A small masked image model, trained from scratch.
Training: muon at rate 0.024, 5000 steps, batches of 128.
Rows from block 10, named by matrix and row number. Rows with one number belong to one channel. Each number is 128 + 24 x the weight over its row's rms, rounded and kept within 0 to 255. All counts start at 0. After the name is the row's rms in percent of the matrix's.
# conv1: bottleneck pointwise conv (model.blocks.11.conv1.weight, 128x224x1x1), inputs 75-149
# conv2: growth 3x3 conv (model.blocks.11.conv2.weight, 32x128x3x3, transposed), outputs 8-15, a 3x3 kernel for each
conv1.43 092 [173 103 119 134 101 134 117 155 114 132 129 132 141 108 119 106 131 118 119 104 162 130 145 111 141 160 106 130 132 107 118 145 122 133 147 143 132  95 116 122  99  96  94 139 126 162  77 128 150 186 121 123 108  74 125 109 128 119  93  95 102  71 118 124 171 144 125 142 124 133 121 113 130 144 154]
conv1.44 101 [180 140 126 103 150 100 131 149  73  69 109 138 123 102 119 142 130 107  85 115 146 137 115 124  96 137 142 111 136 111  90 110 119 149 131 117 114 137 137 111 110 153 149 157  88 116 101 136 177 126 161 134 110 129 107 128 171 109 107 131 166 104 180 120  98 102 151 148 121 113 161  79 118 152 122]
conv1.45 096 [134 118 132 146  99 169 147 125 105 112 139 171 106 100 150 101 119 118 126 144 137 135  97 158 150 119 174 141 133 165 132 137  96 100 159 126 108 101 112 117 115 144 101 126 111 122 109 123 157 155 158 167 187 145 124 125 162 134 150 119 109  65 138  95 123  77 125 126 137 127 144 116 146 135 161]
conv1.46 105 [133 131  80 141 139  79 154 112 107 114 126 119 103 136 141 125 119 114 127 143 118 143 115 151 121 136 143 113 129 155 121 107  89 158 119  80 158 104 150 116 111 140 147  97 173 145 138 179 113 117 148 148 127  93 149 109 109 132 141 110 139 163 161 127 138 113 147 113 129 109  90 146 116 144 124]
conv1.47 106 [124  95 122 129 154 114 173 120 129 111 108 148 125 139 111 108 151 135 100 114 104 124 103 130 115 130 116 141 122 103 126 149 110 136 141 177 130 135  85 115 143 134 183 125 147 122 108 201  97 158 126 183 152 120 153 127 136 137 158 174 131 127 123 165 118 130 105 148  71 131 137 127 175 155 121]
conv1.48 102 [120 134  97 130 141 163 118 139 113 153  81 107 155 131 130 101 104 125 155  86 101 121 122 102 135 138 134  93 158 105 154 108 145 130 141 137 142 108 141 121 126 113 145 141 147 142 123 121 138 153 129 114 141 130 141 148  88 112 126 134 129 142 165 134  92  84 122 137  90 144 140 128 108 155 129]
conv1.49 102 [162  78 171 133 134 145 147 161  93 132 164 116 121 102 113  98 131 121 125 173  64 125 134 138 136 127 113 134 129 117 153 137 109 124 143 138  88 120 117 122 141 133 109 170 153 119 114 130 141 110 120 134 135 121 142 147 184  94 151 155 101 143 145 116 144 141 124 153 158 152 114 149  97 147 147]
conv1.50 101 [104  94 122 141 124 124 100 165 146 139 172 131 141 154  85 127 133 141 107 150 135 153 168  89  95 166  92 102 135  90 157  65 157 130 123 118 137 103 105 112 153 136 149 141 162 141 125 142 139 143 139 138 114 121 133 125 119 105 114 151 132 111 133 106 133 134 132 135 110 150 150 134 109 130 119]
conv1.51 090 [ 84 105 112 161  94 166 137 102 132 123 136 147 126 113 120  95 119  77 123 140 153 166 136 153 178 154 111 122 139 111  94 146  89 180 136 171 122 177 152 135 163 195 162 129 117  97 154 128 126 138 136  82 128 121 116  97 180 123 141 141 110 106 104 131 134 139 118 132 126 116 103 107 136 144 131]
conv1.52 102 [137 133 124 105 141 146 132  87 121 140 155 146 133 127 109 161 143 137 154 112 152 138 128 120 124 115 143 142 162 145 135 126 126  77 136 142 130 143 100 126 139 121 131 178 135 176 111 110 220 150 145 126 129 134 118 130 186 141 155 150 143 126 152 156 102 100 115 106 104 135  99  84 101 110 108]
conv1.53 098 [102 108 141 177 101 133 153  85 110 138 107  97 127 132  91 110 109 152 170 142 137 116 144 128 161 128 129 141 111 113 156 167 168 128 133 128 176  78 132  57 116 115 166  99 109 125 113 178 106 140 125 156 145 135 151 129 142 175 100 145 142 127 111 117 166 167 121 112 105 164 124 102 121 151 124]
conv1.54 103 [ 87 135 132 158 136 134 120  86 131 121 121 166 134 124 160 183 149 166 115 125 162  95  97 157 113  98 114 137 128  95 112 178  98 131 110 134 134 120 157 127 133 107  96 135 104 155 182 128 107 128 142  82 107 140 169 185 130 134 139 117 116 134 139  76 174 163 125 133 112 111 137 101 126 123 140]
conv1.55 108 [180 167 113 121 102 139 167 108  79 129 127  96 134 130 119 148 131 130 169 124 113 108 109 104 124 103 129 130 132 133 134 134 127 120 153 102 142 150  87 136 121 123  80 115 105 121 103 127 134 169 133 135 153 111 140 125 111 125  96 151 163 135 132 135 115 137 121 140 111 111 126 120 119  97 114]
conv1.56 100 [135 107 150 141  99 118 145 143 122 142 120 107  78 133 109 106 112 146  99 148 144 133 105 165  75 119 132 152 151 145 123 143 119 171 154  83 123 126 110 100 117 156 131 140 141  97 118 125 149 128 114  90 130  91 161 102  80  99 112 147 108 109 131 159 105 140 122 105 105 160 150  91 164  99 112]
conv1.57 108 [149 131 158  84 134 159 113 101 144  88 130 141 136 114 121 140 108  90 136  99 116 156 141 147 141 146 156 137 149 110 138 140 142 127 128 158 142 120 109 216 157 170 123 106 122 137 151 147 140  94  89 145  80 117 113 139 152 144 104 113 105 119 144 118 152 109 122 103 110  96 163 128 128 147 166]
conv1.58 100 [147 130 161 123 100 159 112 136  86 126 116 158 156 173 128 149 144 139 132 128 134 167 130 132 127  96 153 133 116 110 127 155  81  76 107 130 120 100 164 114 125 139 155 114 135 119 144 145  93  92 117 148  75 111 162 163 110 123 140 123 143  98 105 167 133  97 116 161 133  99 130 148 163 167 135]
conv1.59 088 [159 153 115 104 132 122 153 124 104 162 107 164 142 159  96 144 140 138 120 145 133 139 153 126 140 154 138 143 127 134 111  88 141 115 107 136  93  91 116 141 109  90  94 102 131 109  90 160  89 140 127 133 155  90 120 168 129 113 142 122 135 158 140 151 139  79 108 136 112 151 174 115  99 102 126]
conv1.60 101 [ 98 106 114  96  94 121 103 174 163 103 138 131 134 132 122 105 108 113 167  79  95 150 117 140 118 176  99 143 121 112 131 144 129 107 138 103 146 137 152 194  91 107 145  92 134 143 168 164 126 129 127 147 148 119 122 133  99 127 124 134 113 175 192 149 142 123 122 136 110 139 125 111 159 108 148]
conv1.61 101 [117 142 136 135 136 104 120 120 135 142 103 126  98 117 141 109 130 152 135 138 144 143 142 101 145 142 149  96 119 140 147 155 112 141 151 131 170 108  92 123 165 134 202 132 122 134 149 194 152 111 100 223 113 137 118 128 119 135 156 107 116 130 100 142 122 145 161 149 112 101 138 136 129 154 126]
conv1.62 099 [ 99 168 153 112 197 135 138 115 166 141 102 171 128 139 151 144 133 132 136 142  78 124 119 111 107  76  99 156 135 139 167 159 111 117 124 142 109 121 136 181 150  94 109 138 141 201 149 117 107 104 103 121 133 129 128  97  97 137 121 146 118 106 105 114 129  95 134 116 152  77 118 109 160 131 141]
conv1.63 092 [155 141 142 148 167 114 126 132 133 126 141  65 158 128 152 111 105 109 125 115 110 134 157 124 167 147 136 111 123  78 143 148 168 128 130 148  73  97 133 144 137 115 112 112  95  90 133 162 145 172 167 135 123 111 137 108 168 121 122 135 109  97 110  85 114 109  99 140 136 148 137 129 108  98 144]
conv1.64 094 [117 108 113 116 142 131 139 121 148 113 107 136 119 153 127 136 145  75 107 145 109 133 119 126 157 101 130 133 120  90 155 116  93 130 156 118 127 153 148 107 162 100 142 135 151 121 148 102 113 115  81 147  99 140 139  89  70 136 137 136  81 105 165 166 100 129 132 102 164 154 137 157 135 116  96]
conv1.65 103 [143 109 119 145 114 129 161 116 106 117 132 136 114 107 111 156 117 153 148 102 148 152 102 137 126 123 128 144  96 126  95 132 168 132 122  95  84 160 124 140 160  81 171 129 178  90 137 159 120 140  95 146 173 110 142 154 123 120 117  97  71  88  77 137 102 123 178 150 145 148 157 120 126 119 133]
conv1.66 101 [141 116 173  99 134 167 106 113 153 128 118 165 127 137 126 125 163  91 136  68 106 142 142 113  93 155 145 145 113 127 153 140 161 153 138 111 126 110 131 157 107  95 167 100 138 155 120 148 107 166 141 154  97  99 143  96 133 134  87 125 143 145 130 129 103 135 138 100  96 118 153 126 146 123 198]
conv1.67 104 [ 99 129 146 115 105 102 145 171 137 142 140 114 139 145 124 159 107 135 169 115  84 137  73 151 110 125 164 151 148  71 164 135 134 120 105 107 105 101  91 127 183 148 122 127 122  88 158 116 119 134 128 129 169  91 113 133 112 133 172 152 110 164 154 125 159 103 144 138 108 130 108 173 114 131 110]
conv1.68 097 [ 98 144 147  96 179 146 143  71 136 111  94 152 171 129 162 112 112 171 144 104 122  89 150 137 156  77 144 103 120 145 136 162 137 170 147 129 124 119 153 108 110 106 152 182 187  90 146  93 168 123 118 148 111 137 174 132 144 134 149 155 126 135 104 126 108 125 122 124 152 149 126 114 107 131 108]
conv1.69 108 [123  86 128 124 132 145 111 141 116 109 125  98  71 109 157  99 142 120 107 144 115 159 117 112 131  98 129 116 148 158 145 101 169 109 123 112 141 146 125 112 144 136 115 123 132 102 138  96 138 139 166 106 155 129 147 155 114 125 138 130 114 154 104 112 156 131  91 113 157 139 131 134 131 168 139]
conv1.70 104 [123  94 133 149  99 132 137 156 152 124 129 102  93  99  94 104 118 131 125 127 129 133  72 161 121 142 160 157 122 124 123 190 152 126 126 132 117 124 151 132 101  84  93 175 128 164 150 102 121 155 105  99 154 146 130 136  99 131 117 116  77 161 179  85 104 146  95  85 143 105 119 138 167 147  96]
conv1.71 097 [114 121 117 171 130  56 131 106 108 123  83 127 147 136  88  90 139 149 113 104 128 135 115 143 118 157 132 116 127 124 164 132 106 127 112  90 109 112  90 132 124 130 148 117 131 109 126 164 141 203  95 146  83 117 118  61 123 142 151 136  94 123 143 137 124 191 168 105 151 146 154 133 117 132 162]
conv1.72 102 [156 138 107 136 118 151 151 155 171 124 154 112 133 149 149 158 162 153 103  68 126  99 117 119  95 181 115 135 103 106 144 135 146 137 172  79 134 157 143 158 154 139 109  89 112  96 154 132 110 149 142 108 122  99 122 143  76 122 121 136  96 134 188  98 118 145 136 147 125 152 134 130 147 176 141]
conv1.73 103 [ 87 121 113 137 147 131 140  83 111 115 126 160 129 124 115 130 129 154  81 136 163 141 114 154 104 157 124 110 131 124 151 144  89 146 136 147 137 119 127 152 140 164 101 141 120 113 134 117 122 157 120 132 131 134 150 150 139  95 129 149 124  96 102 140 155 146 126 165 149 136 107 134 143 119 124]
conv1.74 089 [135 126  99 132 113 163 129 124  86 146 108 122 122 132 137 184  99 158 146 120 120 174 101 129 157 151 125 122 136 149 107 142 128 174 158 156  94 148 133 127 115 121 112 107 154 114  56 131 152 121 117 145 143 133 164  96 145 114 154 125 127 133 152 163 143 126 118 136  93 155 127 165 131 120 103]
conv1.75 103 [190  96 100 111 123 154 114 138 126  93 107 141 136 112 132 140 138 133 147 182 142 132 149 117 156 134 114 131 117 123 130 128 142  82 106 152 124 143 131 133 153 142 128  86 107 159 149 156 129 102 100 105 109 125 117 150 140 120 105 132  80 177 148 111 125 156 122 137 108 139 125 133 149 138 154]
conv1.76 103 [113 116 126 163 104 131 118 123 140  91 142 140  79  69 132 154 150 130 134  65 108 156 150 140 140 152 135 122  82 141 120 103 135 167 146 115 105  95 129 150 143 112 113 155 125  89 105 109 139 177 134 123 151 118  94 148  66 105 156 160 186 101 143  99 140 110 111 169 123 154 133 148 108 150 150]
conv1.77 101 [133 101 148 125 102 115 114 105 138 118  86 124 126  94 147 153 111 118 105 156  73 129 117 127 167 151 123 127 163 115 110 122 105 134  67 119 134 119 151 128 139 172 152 116 133 124 154 128 128 120 117 126 157 126 169 116 157 162 143 147 148 105 128 145 166 132 109 168 120 125 104 114  88 113 165]
conv1.78 102 [137 150 143 102 122 108 117  97  93 113 124 103 167 131 109 101 160 106 111 121 108 100  98 152  75  90 157  95 147 108 158 168 114 101 140 134 103 135 119 133 180  99 119  83 109 136 125 138  98 111 135 123 156 101 131 128 188 126 113 141 112 106 124 147 144 104 131 108 130 111 166  79 111 168 110]
conv1.79 095 [121 137 116 125 147 141 134 117  91  92 140 150  77  85 123 141 134  98 123 138 137 145 182 141 128 124 133 110 107 169 157 130 122 146  84 112 107  94 114 131 115 157 159 187 112 153 101 126 168 163 131 155 102 107 111 147 167 107  94 135 103 127 113  95 156 132 138 152 133 151 120 128 142 135  94]
conv1.80 107 [120 112 105 151 134 114  91 122 169 126 108 109 122 137 102  91 155  83 126 115  92 103 123 141 131 135 114 104 130  85 113 117 101 121 111 126 116 187 149 132 105 119 139 140 109 161 144 158 112  95  99 141 106 119 120 125 149 108 183 133 125 152 112 100 157  97 134 119 101 166 124 144 130 146 154]
conv1.81 100 [137 140 136  87 154  98 128  99 108 106 145 106 156 111 127 139 143 120 113 117 141 167 163 151 146 119 141 140 113 142 173 150 164 168 130 123 108 128 156 103 155 137 157 115 111 100 135 135 158 144  93 116 118 115 141 167 121 108 136 137 124 156  91 108 122 158 114 131 109 124 122 106  92 151 111]
conv1.82 101 [124  92 144 125 135 159 127 133 134 119 135 121  98 126 105 180  88 144 151 135 106 115 140 145  96 144 132 133 151 126 134 101 153 101 126 136 145 154 114 109 114  94 112  92 125 109 140 131 150 120 136 115  86  98 132  95 133 126 142 145 158 130 161 129 176  83  90 159  88 157 131 118 142 146 106]
conv1.83 102 [141 116 125 121 148 102 120 106 132 109 126 130 119 120 127 101 126 133 152 117 130  95 152 141  75 137 102 123 111 146 125 121 138  97 180 143 181 109 142 112 166 116 116 135 117  79 164 113 147 130 121 171  95 115 123 136 151 152 125 108 119 127 127 130 120 122 109  99 150 162 147 136 132 116 140]
conv1.84 103 [131 150  95 124 145 159 115 118 107 162 141 111 156 131  90 143 137 100 114  67 130 159 136 107  73 171 157 119 157 150  98 139 153 114 150 169 130 120 138  90 125 159 137 129 100 108 157 141 102  80 127 129 129 133  99 137 148 127 131 130  92 109  75 162 172 103 144 149 106 106 109 143 116 142 113]
conv1.85 097 [137 113  67 146 134 117 107 119 113 144 105 128 137 145 143  94 113 125 144 126 147 130 137 120 153 108 133  94 124 113 111 136 113 138 131 120 146  99 102 132 106 120 103 116 110 112 151 120 108 125 156 151 111 113 159 130 112 129 136 131 107  84 123 109 127 125  99 114 144 116 161 188 137 112 116]
conv1.86 104 [145 125 175 152 115 134 153 128 113 109 120 163 146 136 164 134 142 146 135 137 150 154  94 134 143 122 104 154  83 125 105 108 144 173 133 119 116 142 159 110 106  98 139 140 114 112 111 151 150 122 121 150 139 161  98 118 131 120 163 140 111 112 109 140  82  92 130 123 118 104 153 136 141 152 157]
conv1.87 096 [139 163 124 137 132 113 122 106 177 134 127 143 119 122 116 164 146 149 112 137  91 113 125 135 139 143 139 100 133 146 117 138 131 120 102 119 105 132 174 105 118  84  50 117 134 130 132 158 146 162 136 130 132 154 179 135 134 130 171 125 204 149 155 155 112 106 140 125 154 128 144 108 163 128 140]
conv1.88 094 [ 99 121 109 140 104 104 170 158 127  87 139 175 125 111 121 108 127 123 142 148 136 114  99 110 126 122 131 114  98 147 115 116 113 131  83 142 178 188 130 124 110 124 149 108 112 181 124 108 144 143 121 124 105 137 129 108  94  98 165 145 123 217 125 120 103 133 107 117 155 140 115 141 113 159 139]
conv2.43 087 [116 136 120 146 135 133 156 133 142 119  87 134 138 127 131 152 158 128 123 150 129 112  98 114 118 126  82  86 126 156 105 150 159 133 141 144 124 110 131 155 117 111 103 110 132  86  97 120 108 162 129 137  67 182 158 102 111 101 147 176 125 176 113 123 122 140 106 176 140 129 133  93]
conv2.44 093 [165 116 142 175 109 145 130 119 143 157 130 124 139 134 155 165 140 165 106 110 134  90 143 125 117 156 116 150 117 123 116 127 149 128 134 140 123 152 127 174  94 121 116  94  99 135 149 103 159 128 104 109 111 117 140 122 155 109 147 136 130 153 116 142 141 136 191 118 101 136  89 105]
conv2.45 094 [ 91  90 161 103 155 133 153 151 137 131  97 155 121 106 161 143 151 147 163 135 116 167  86 140 129 143 196  77  92 121  94 140 127 105 134 107 170 135 153 104 148  98 116 110 104 144  93  93 113 153 155 123 140 123 104 146 126 139 103  85 108 155 158 179 149  95 130 168 107  98 135 137]
conv2.46 087 [169 108 133 150 105 103 183 127  98 115 115  84 115 122  96 108 126 108 111 145 125 132 151 123 114 144 128 167 114 145 142  80 126 173 130 142 133 124 112 107 129 132  94 143  82  99 145 132 135 128 113 126 170  98 151 137 144 104 134 148 116 133 143 114 129 136 115 122 119 119 175 162]
conv2.47 084 [152 113  80 153 134 136  87 125 109 124  93 106 126 105  86 132 125 116  60 146 150  93 155 136 140 133  86  98  98 109 155 128 133 160 150 166 124 148  89 136 149  95 103  76  76 104 168 182 130 128 123 141 112  87 146 131 119 106 139 148 104 145 162 116 136 141  96  82 149 123 120 168]
conv2.48 108 [136 131 133 155 158 151 139 145 118 127 111 110 133 123 124 158 134 164 117 143 113 119 138 107 125 112  98  94 149 159 142 134 150 139 150 187 135 137 113 153 132 111 146 100 128 115 160 108 146 102 126 143 103 142 119 108 108 109 164 149 118 144 171 119 136 167 169 152 104 168 101  41]
conv2.49 102 [141 149 126 116  98 138 136 172 174 125  85 154 147  87 163 157 127 168 120 128 142  96 156 134  90 125 119 114 165 131 121 120 161 118 138 180 122 153 144 152 116 120 118 115  96 109 147 108 137 138 130 164 106 126 133  78 126 114 150 149 109 103 146 139 164 180 162 117  92 126  77 109]
conv2.50 105 [118 128 125 120  93 100 184 166 155 159 105 132 147 121 153 149 129 168 134 122 136 119  90 118 100 154 127 139 145 108 140 149 114 106 149 117 101 142 154  98 164 182 119 170 145 159 106  91 127 125 122 140 142 126 132 133 123 157 166 117 169 155 123 132 116 140 138 132 115 126 112 112]
conv2.51 105 [132 119 143  77 131 151 144 165 161 139 142 130 118 113 161 117 148 168 108 103 126 123 120 163 122 148 131 140 140 125 106 127 141 123 119 156 145 165 119 103 118 138  88  85 106 153 104  84 100 147 102 148 157 127 131 141 118 142 117  88 108 117 113 129 122 102 133  81 103  71  99 169]
conv2.52 103 [142 108 154 150 127 174 123 127 124 122 121 132 151 128 128 149 126 120 125 143  98 119 161  85 104 138 159 112 126  98 138 134 143  78  87 115 117 160 145 154 117 148 118 113 154 125 172  74 217 106  85 149  94 114 139 100 142 111 161  99 140 120  77 132 172 158  98 142  82 117  99 100]
conv2.53 115 [165 142 152  51  76 138 148 155 153 120  95 154 133  89 144 130 126 168 158 156 134 131  94 145 138 125 136  86 146 129  86 127 132 142 118 137 132 129 131 127 114 155 109 137  97 119 100 123 132 134 116 134 150 110 113 166 108 164 112  97  90 113  93 145 114 112 111 106 103 106  98 143]
conv2.54 117 [182 146 123  76 101 103 154 148 136 137 114 145 145  83 142 152 140 164 151 151 105 140 101 145 146 123 122 120 137 133  72 148 155 129 137 139 150 159 135 104 115 133 123 121 136 157 108 170 131 126 113 147 110 129  83 181  99 171 120 108 145 122 124 131  88 110 136 129 145 136 135 139]
conv2.55 102 [131 126  66 156 159 101 120 126 124 112 160 124 138 178 134 135 129 103 150 147 131 162 124 140 161 110 124 105 105 118 132 138 112  96 108 109 121 131 132 158 108 138 159 119 104 105 100 162 134 127 163 133 153 109 112 114 140 104 105 147 130 132 175 131 136 166 189 159 158 153 200 129]
conv2.56 092 [121 107 121 131 116 159  90 137 162 158 127  92 142 136  84 175 136 106 101 128 128 103 132 136 128 146 113 148 140 110 153 115 128 114 134 172 123 129 110 161 138 136  93 129 103 136 112 114 165 114 103 129 144 109 163  99  94 123 121 131 132 173  98 107  96 125  98  88  96 126  72 125]
conv2.57 115 [112 126 118 102 122 136 103 138 109 102 131 128 126 164 140 120 143 143 149 137 126 120 115 152  91 155 160  84 151 102  79 117 115 105 101  89 154 130 140 121 147 138  96 120 137 165 112 139 163 129 137 159 113 110 142  95 105 154 109 136 132 148 152 120 126 153 158 100 118 120  91 158]
conv2.58 091 [159 150 119 117  86  87 149 142 153 154 106 167 115 106 147 154 137 171 126 132 114 116 122 159 171 136 146 137 138 163 108 150 149 130 156 121 165 138 114 151 111 100 116 140 125 128  95 115 120 121 127 113 115 117 100 149 145 110 184 140 100 131 106 146  98 126 138 140 117 109 133 121]
conv2.59 071 [146 121  97 185 157 128  95 114 107 123 135 129 114 131 155 122 111 175  88 128 143 171 151 135 137 110 149 169 101 138 167 122 152 116 142 156 128 119 109 120  69 129 150 104  92 143 130 127 141 133 113 136 158 120 123 118 153  82 134 150  84 124 162 140  96 175 176 123 153 155 155 101]
conv2.60 079 [100  99  97 171 128 112 118 121  95  94 128 112  97 139 125 136 109  96 102 133 160  85 133 102 111  90 103 160 123 174 133 143 106 172 176 161 126 133 120 137 136 138 116 141 116  73 167 137 145 122 100 134 132 123 113 132  96 131 120 135 154 160 128 114 124 118 141 145 149 162 126  85]
conv2.61 108 [129 123 107 156 137 125 129 126 135 137 119 102 115 115  96 128 114  96 118 144 131 138 155 142 118 136 119  89 103 106 140 135 120 121 119 121 110 120  95 135 134 111 136 121  95 125 153 126 120 146 137 147 138 104 116 111 130 129 132 152 114 117 121 118 114 123 109 105 120 109 119 110]
conv2.62 111 [135 130  98 139 123 102 116 135 115 165 147 158 149 133 127 153 114 149 113 128 118 122 106 139 126 128 122 137 144 133 106 122 151 128 187 151 101 112 113 130 130 131 168 153 132 162 119 133 124 122 107 164 142 124 119 138 123 137 169 110 151  92 132 141 135 128 126  94 142  97 133 142]
conv2.63 103 [137 146 124 136 133 141 190 134 146 157 163 184 119  78 121 137 129 156 164 124 117 166 103 149 144 113 135 130 163 116 127 146 155  69 102 136 173 132 134 143 104 140 109 146 142 121 145  99 143 143 130  91 143 144 122 132 171 107 122 139 153 121 106 111 133 147 141 143 128  94 119 123]
conv2.64 077 [137 109 122 125 105 128  98  89 107 122 122  61 120 153  83 120 109  77  92 132 116 121 109 141 140 160 121 133 118 143 184 125  81 181 170 137  79 140 115 160 196 158 133 133 127  96 148 145 140 143 141 133 165 138 136 145 112 142 114 140  85 101 138 118 137 130 168 128 109 147 138  98]
conv2.65 089 [153 118 118 162 138  87 131 142 133 137 124 114 128 124 136 113 116  93 126 129 145 109 137 144 109 151 108 132  97 100 137  99 120 156 167 157  75  85  80 106 161 131 125 135 107 130  89 112 159 165 127 125 155 125 144 114  87 158 112 123 137 105 109  84  99 127  91 108 114 135 141 147]
conv2.66 090 [156  91 111 130 126 121 112  95 140 153 129 138 163 130 107 145 114 115 189 126 104 162  91 131 152 152  82 113 122 143 130 131 144 166 112 122 186 187 148 132 154 112  88  93 113 131 148 151 176 135 130 144  95  70 116 157 136 135 114 118 157 138 118 135 151 135 138 133 143 139 135 161]
conv2.67 093 [130 112 103 143 114 136 114 119 122 105  97 122 129 127 115 158 140 128  87 126 141 129 146 176 163 145 119 104 158 165  99 120 163  97 154 163  97 110  78 146 142  97 129 126  96 100 153 151 130 138 143 140 173 158 121 152 148  88 175 174 143  98 118 156 125 131 139 123 153 153 109 108]
conv2.68 105 [167 146 131 166  82 144 164 138 143 150 130 158 141  74 151 168 113 148 132 121 127 144 151  99 145 128 166 115 133 138 117 120 143  89 137  86 117 165 160 129 106 136 100 104 108 128 119  93 163 135 134 114 150 184  99 115 150 112 120  95 162  84  91 135 110 132 144 118 125 124 122 146]
conv2.69 105 [110 137 165  96 100 112 160 153 183 134 117 133 122  89 140 165 146 156 139 113 114  99  71 129 111 148 160 149 108 122 134 131 139 124 158 161 143 157 156 141 171 133 107 111  93 119 106 153  95 144 117 120 114 129 106 173 166 183 124 117 120 139 114 110 100 104 102 109 104 127 124 123]
conv2.70 081 [115 105 127 112 140 120 103 120 136 147 115 144 143  98 121 135 145 113  86  93 148 136 151 136 124 118  99 107  96 138 110 115 120 190 147 167  78  58 115 115 132 131 142 133 116 133 152 133 137 130 110 127 113 135 162 106 112 149 147 113 111 120  93 126  88 120  99 124 117 108 151 118]
conv2.71 095 [131 115 124 131 110 101 177 105 143 111 127 104 138 123 128 125 142 125 198  90 138 114  98 145 103 145  89 119 158 158  82 109 136 127 104 106 180 150 158 116 142 103 117 112 110 129 108 159 114 175 123 132 126 131 110 152 151 150 150 161 131 114 136 129 142 114 114 124 139 138 124 136]
conv2.72 105 [124 142 136 134 116 119 152 136 125 140 161 193 151 115 146 159 100 170 144 123  90 139 107 138 162 165 123 104 150 113 124 106 144 101 123 148 133 117 144 142 118 146  93 139 121 102 124 142 150 118 126 121 153 130 132 132 121  95 129 183 157 123 134 138 125 139 194 128 120 102 115 128]
conv2.73 116 [119 128 118 170 132 101 193 133 118 155 183 145 123 110 125 123 133  83 147 121 102 118 151 135  86 158 136 123 135 115 118  97 106 102 118 113 140 148 144 131 122 125 120 167 141 157 112 121 119 127 134 110 107 140 131 111 109 121 110 101 117 145 118 142 104  93 120  93 151 124 132 128]
conv2.74 082 [131  86  78 128 103 150  88 105 114 121 133 123 125 126 134 159 102 168 115 147 133 145 149 123 166 151 128  86 119  92 121 150 117 103 130 126 154 159 120 175 119 120 124  67 114 121 124 128 192 120  97 104 114 115 124  99 126  94 114 164 126 145 141 154 141 138 176 124 123 151 101 103]
conv2.75 100 [112 134 122 138 111 164 153 194 127 105 117 125 113 120 132 129 134 169 118 146 152  99  99  72  89 104 109 101 134 172 104 137 154 141 141 152 151 128 126 114 150 150  79 103 146  87 153 105 121 139  99 140  79 119 107 127 118 121 123 111 122 176 105 121 124 165 111 128 106 138 120 135]
conv2.76 089 [102 129 150 163  96 130 179 127 174 100  91 135 128 167 111 117 130 115  89 109 135  80 114 180 117 101 110 151 137 144 128 119 137 148 139 142 124 125 134 121 143 120 121 150 122  91 153 128 125 163 115 107 142 149 163 151 145 114 157 150 120 141 146  93 101 115  94 141 111 146 107 153]
conv2.77 083 [120 109 112 118 137 137 149 137  99 124 162 130 101  94 164 103 157 156 149 131 103 135 116 162 115 156 141 161 131 119 129 112 106 110 123 153 132 147 123 113 165 142 115 113 146 155  82 114 114 121 119 114 145 119 114 147 137 163 116 107 146 122 150 131 102 103 145 132 114 102 132 126]
conv2.78 085 [164 146 128 116 124 134 131 112 122  93 116 125 133 116 147  96 127 128 171 128 132 115  97 166 115  96 118 165 172 180 104 134 134 143 154 133 217 190 177 117 112 108 107 102 125 122 111 119 103 186 131 117 128 125 130 154 189 167 141 142 120 132 139 119 136 106 121 120 129 113  98 115]
conv2.79 102 [102 128 144 113 105 112 191 132 143 123 100 145 120 123 143 101 151 142 169 130 105 133 104 152 115 119 139 108 149 138  92 130 131 108  97 132 194 127 170 130 110  92 137 121 108 144  97 110 134 129 121 142 115 130 135 137 113  76 141 125 104 107 151 120 157 161 154 132 114 117 134 155]
conv2.80 105 [111 136 101 127 135 154 102 119 102 137  89 109 122 108  98 141 132 114 120 110 168  92 144 129  99 111 104 102 119 123 140 181 138  94 125 134 111 146 117 115 133 139 142 102 130 138 173 153 101 148  87 136 110 154  93 139 100 163  99 121 138 157 142  76 104 159 104 111 152 175 130  76]
conv2.81 093 [173 112 141 141  89 121 164 141 151 127 163 134 115 140 127 102 148 105 125 113 105 155  97 152 123 144 138 172 143 134  97  93 154 138 118 142 176 163 152 135 111 133 109 111  92 116 119  97 118 154 138  72 130 124  97 127 162 111 118  93  85 109 105 102 129 125 138 121 138 110 128 163]
conv2.82 111 [173 137 119 133 123 135  91 109 113 113 132 142 124 141 107 142 148 146 110 136 114 121 134 141 154 156 150 156 121  93 136 125 111 136 116 154 145 164 144 191 175 154 128 118 118 127 119 150 189 124 118 110 161 117 134 142 124 110 117 146 137 143 114 113 102 137 156 120 109 117  85 101]
conv2.83 113 [103 106 113 128 137 144 132 111 117  91 131 154 104  99 130 139 137 147 134  96 109 132 130 126 128 146 177 138 121  92 135 123 100 138 122 122 137 152 101 147 153 138 143 127 106 155 115  98 142 128 112  83 170 136 137 160  96 133 111  95 127 138 161 103 100  90 141 116 116 119  90  99]
conv2.84 091 [107 158 103 156 165 105 110 101  76 135 117 150 123 178 141 155 152 155 124 122  95 136 146 153 125 180 168 100 167 104 101 129 123 151 112 139 166 133 130 170 171 150 135 112 133  97 121 144 116 128 122  99 115 101 140 158 103 114 116 149 117 127 163 117 107  96 149 146 118 111 128 130]
conv2.85 094 [133 133 138 122 110 103 194 132 117 131 131 134 123 141 142 114 130 154 114 111 103 137 139 142 137 155 188 131 106 122 145 129 132 154 167 144 164 118 122 121 146 159 103 146 121 126  86  86 133 113 117 101 137 149 139 128 104 119 133 125  95 151 144 157  94 112 159 103 100 151 143 102]
conv2.86 089 [120 131 108 120 119  86  78 114 105 137 116  63 122 123  83 135 105 105 124  91 130 128 135 112 102 150  74 116  94 125 140  91 110 170 154 144  96 144 126 120 143 110 102  91 113 121 121 136 135 137  86 190 126 103 129 121 150 141 111 154 145 127 138 123 136 132 121 128 160 132 141 145]
conv2.87 107 [116 109 136 128 113 149  73  74 121 101 127 135 107 117  82 127 110 120 104 124 122 116 151 132 176 103 106 146 112  88 115 128 116 102 104 127 117 111 155 150 136 116 141 146 125  97 150 125 152 113 141 153 157 150 119 136 118 108 162 107 126  97 118 112 134 114 145 157 144 132 151 121]
conv2.88 083 [121 101 132 133 143 137 113 117  92  77  81 107  61  75  80 109 116 122  97 154 190  90 157 108 137  97  92 152 110  95 108 159 130 104 127 152 116 121 115 119 132 120 115 142 145 100 175 158 122  90 123 142 113 149 118 130 125 108 159  92 101 117  88 142 110  89 107 122 131  82 142 106]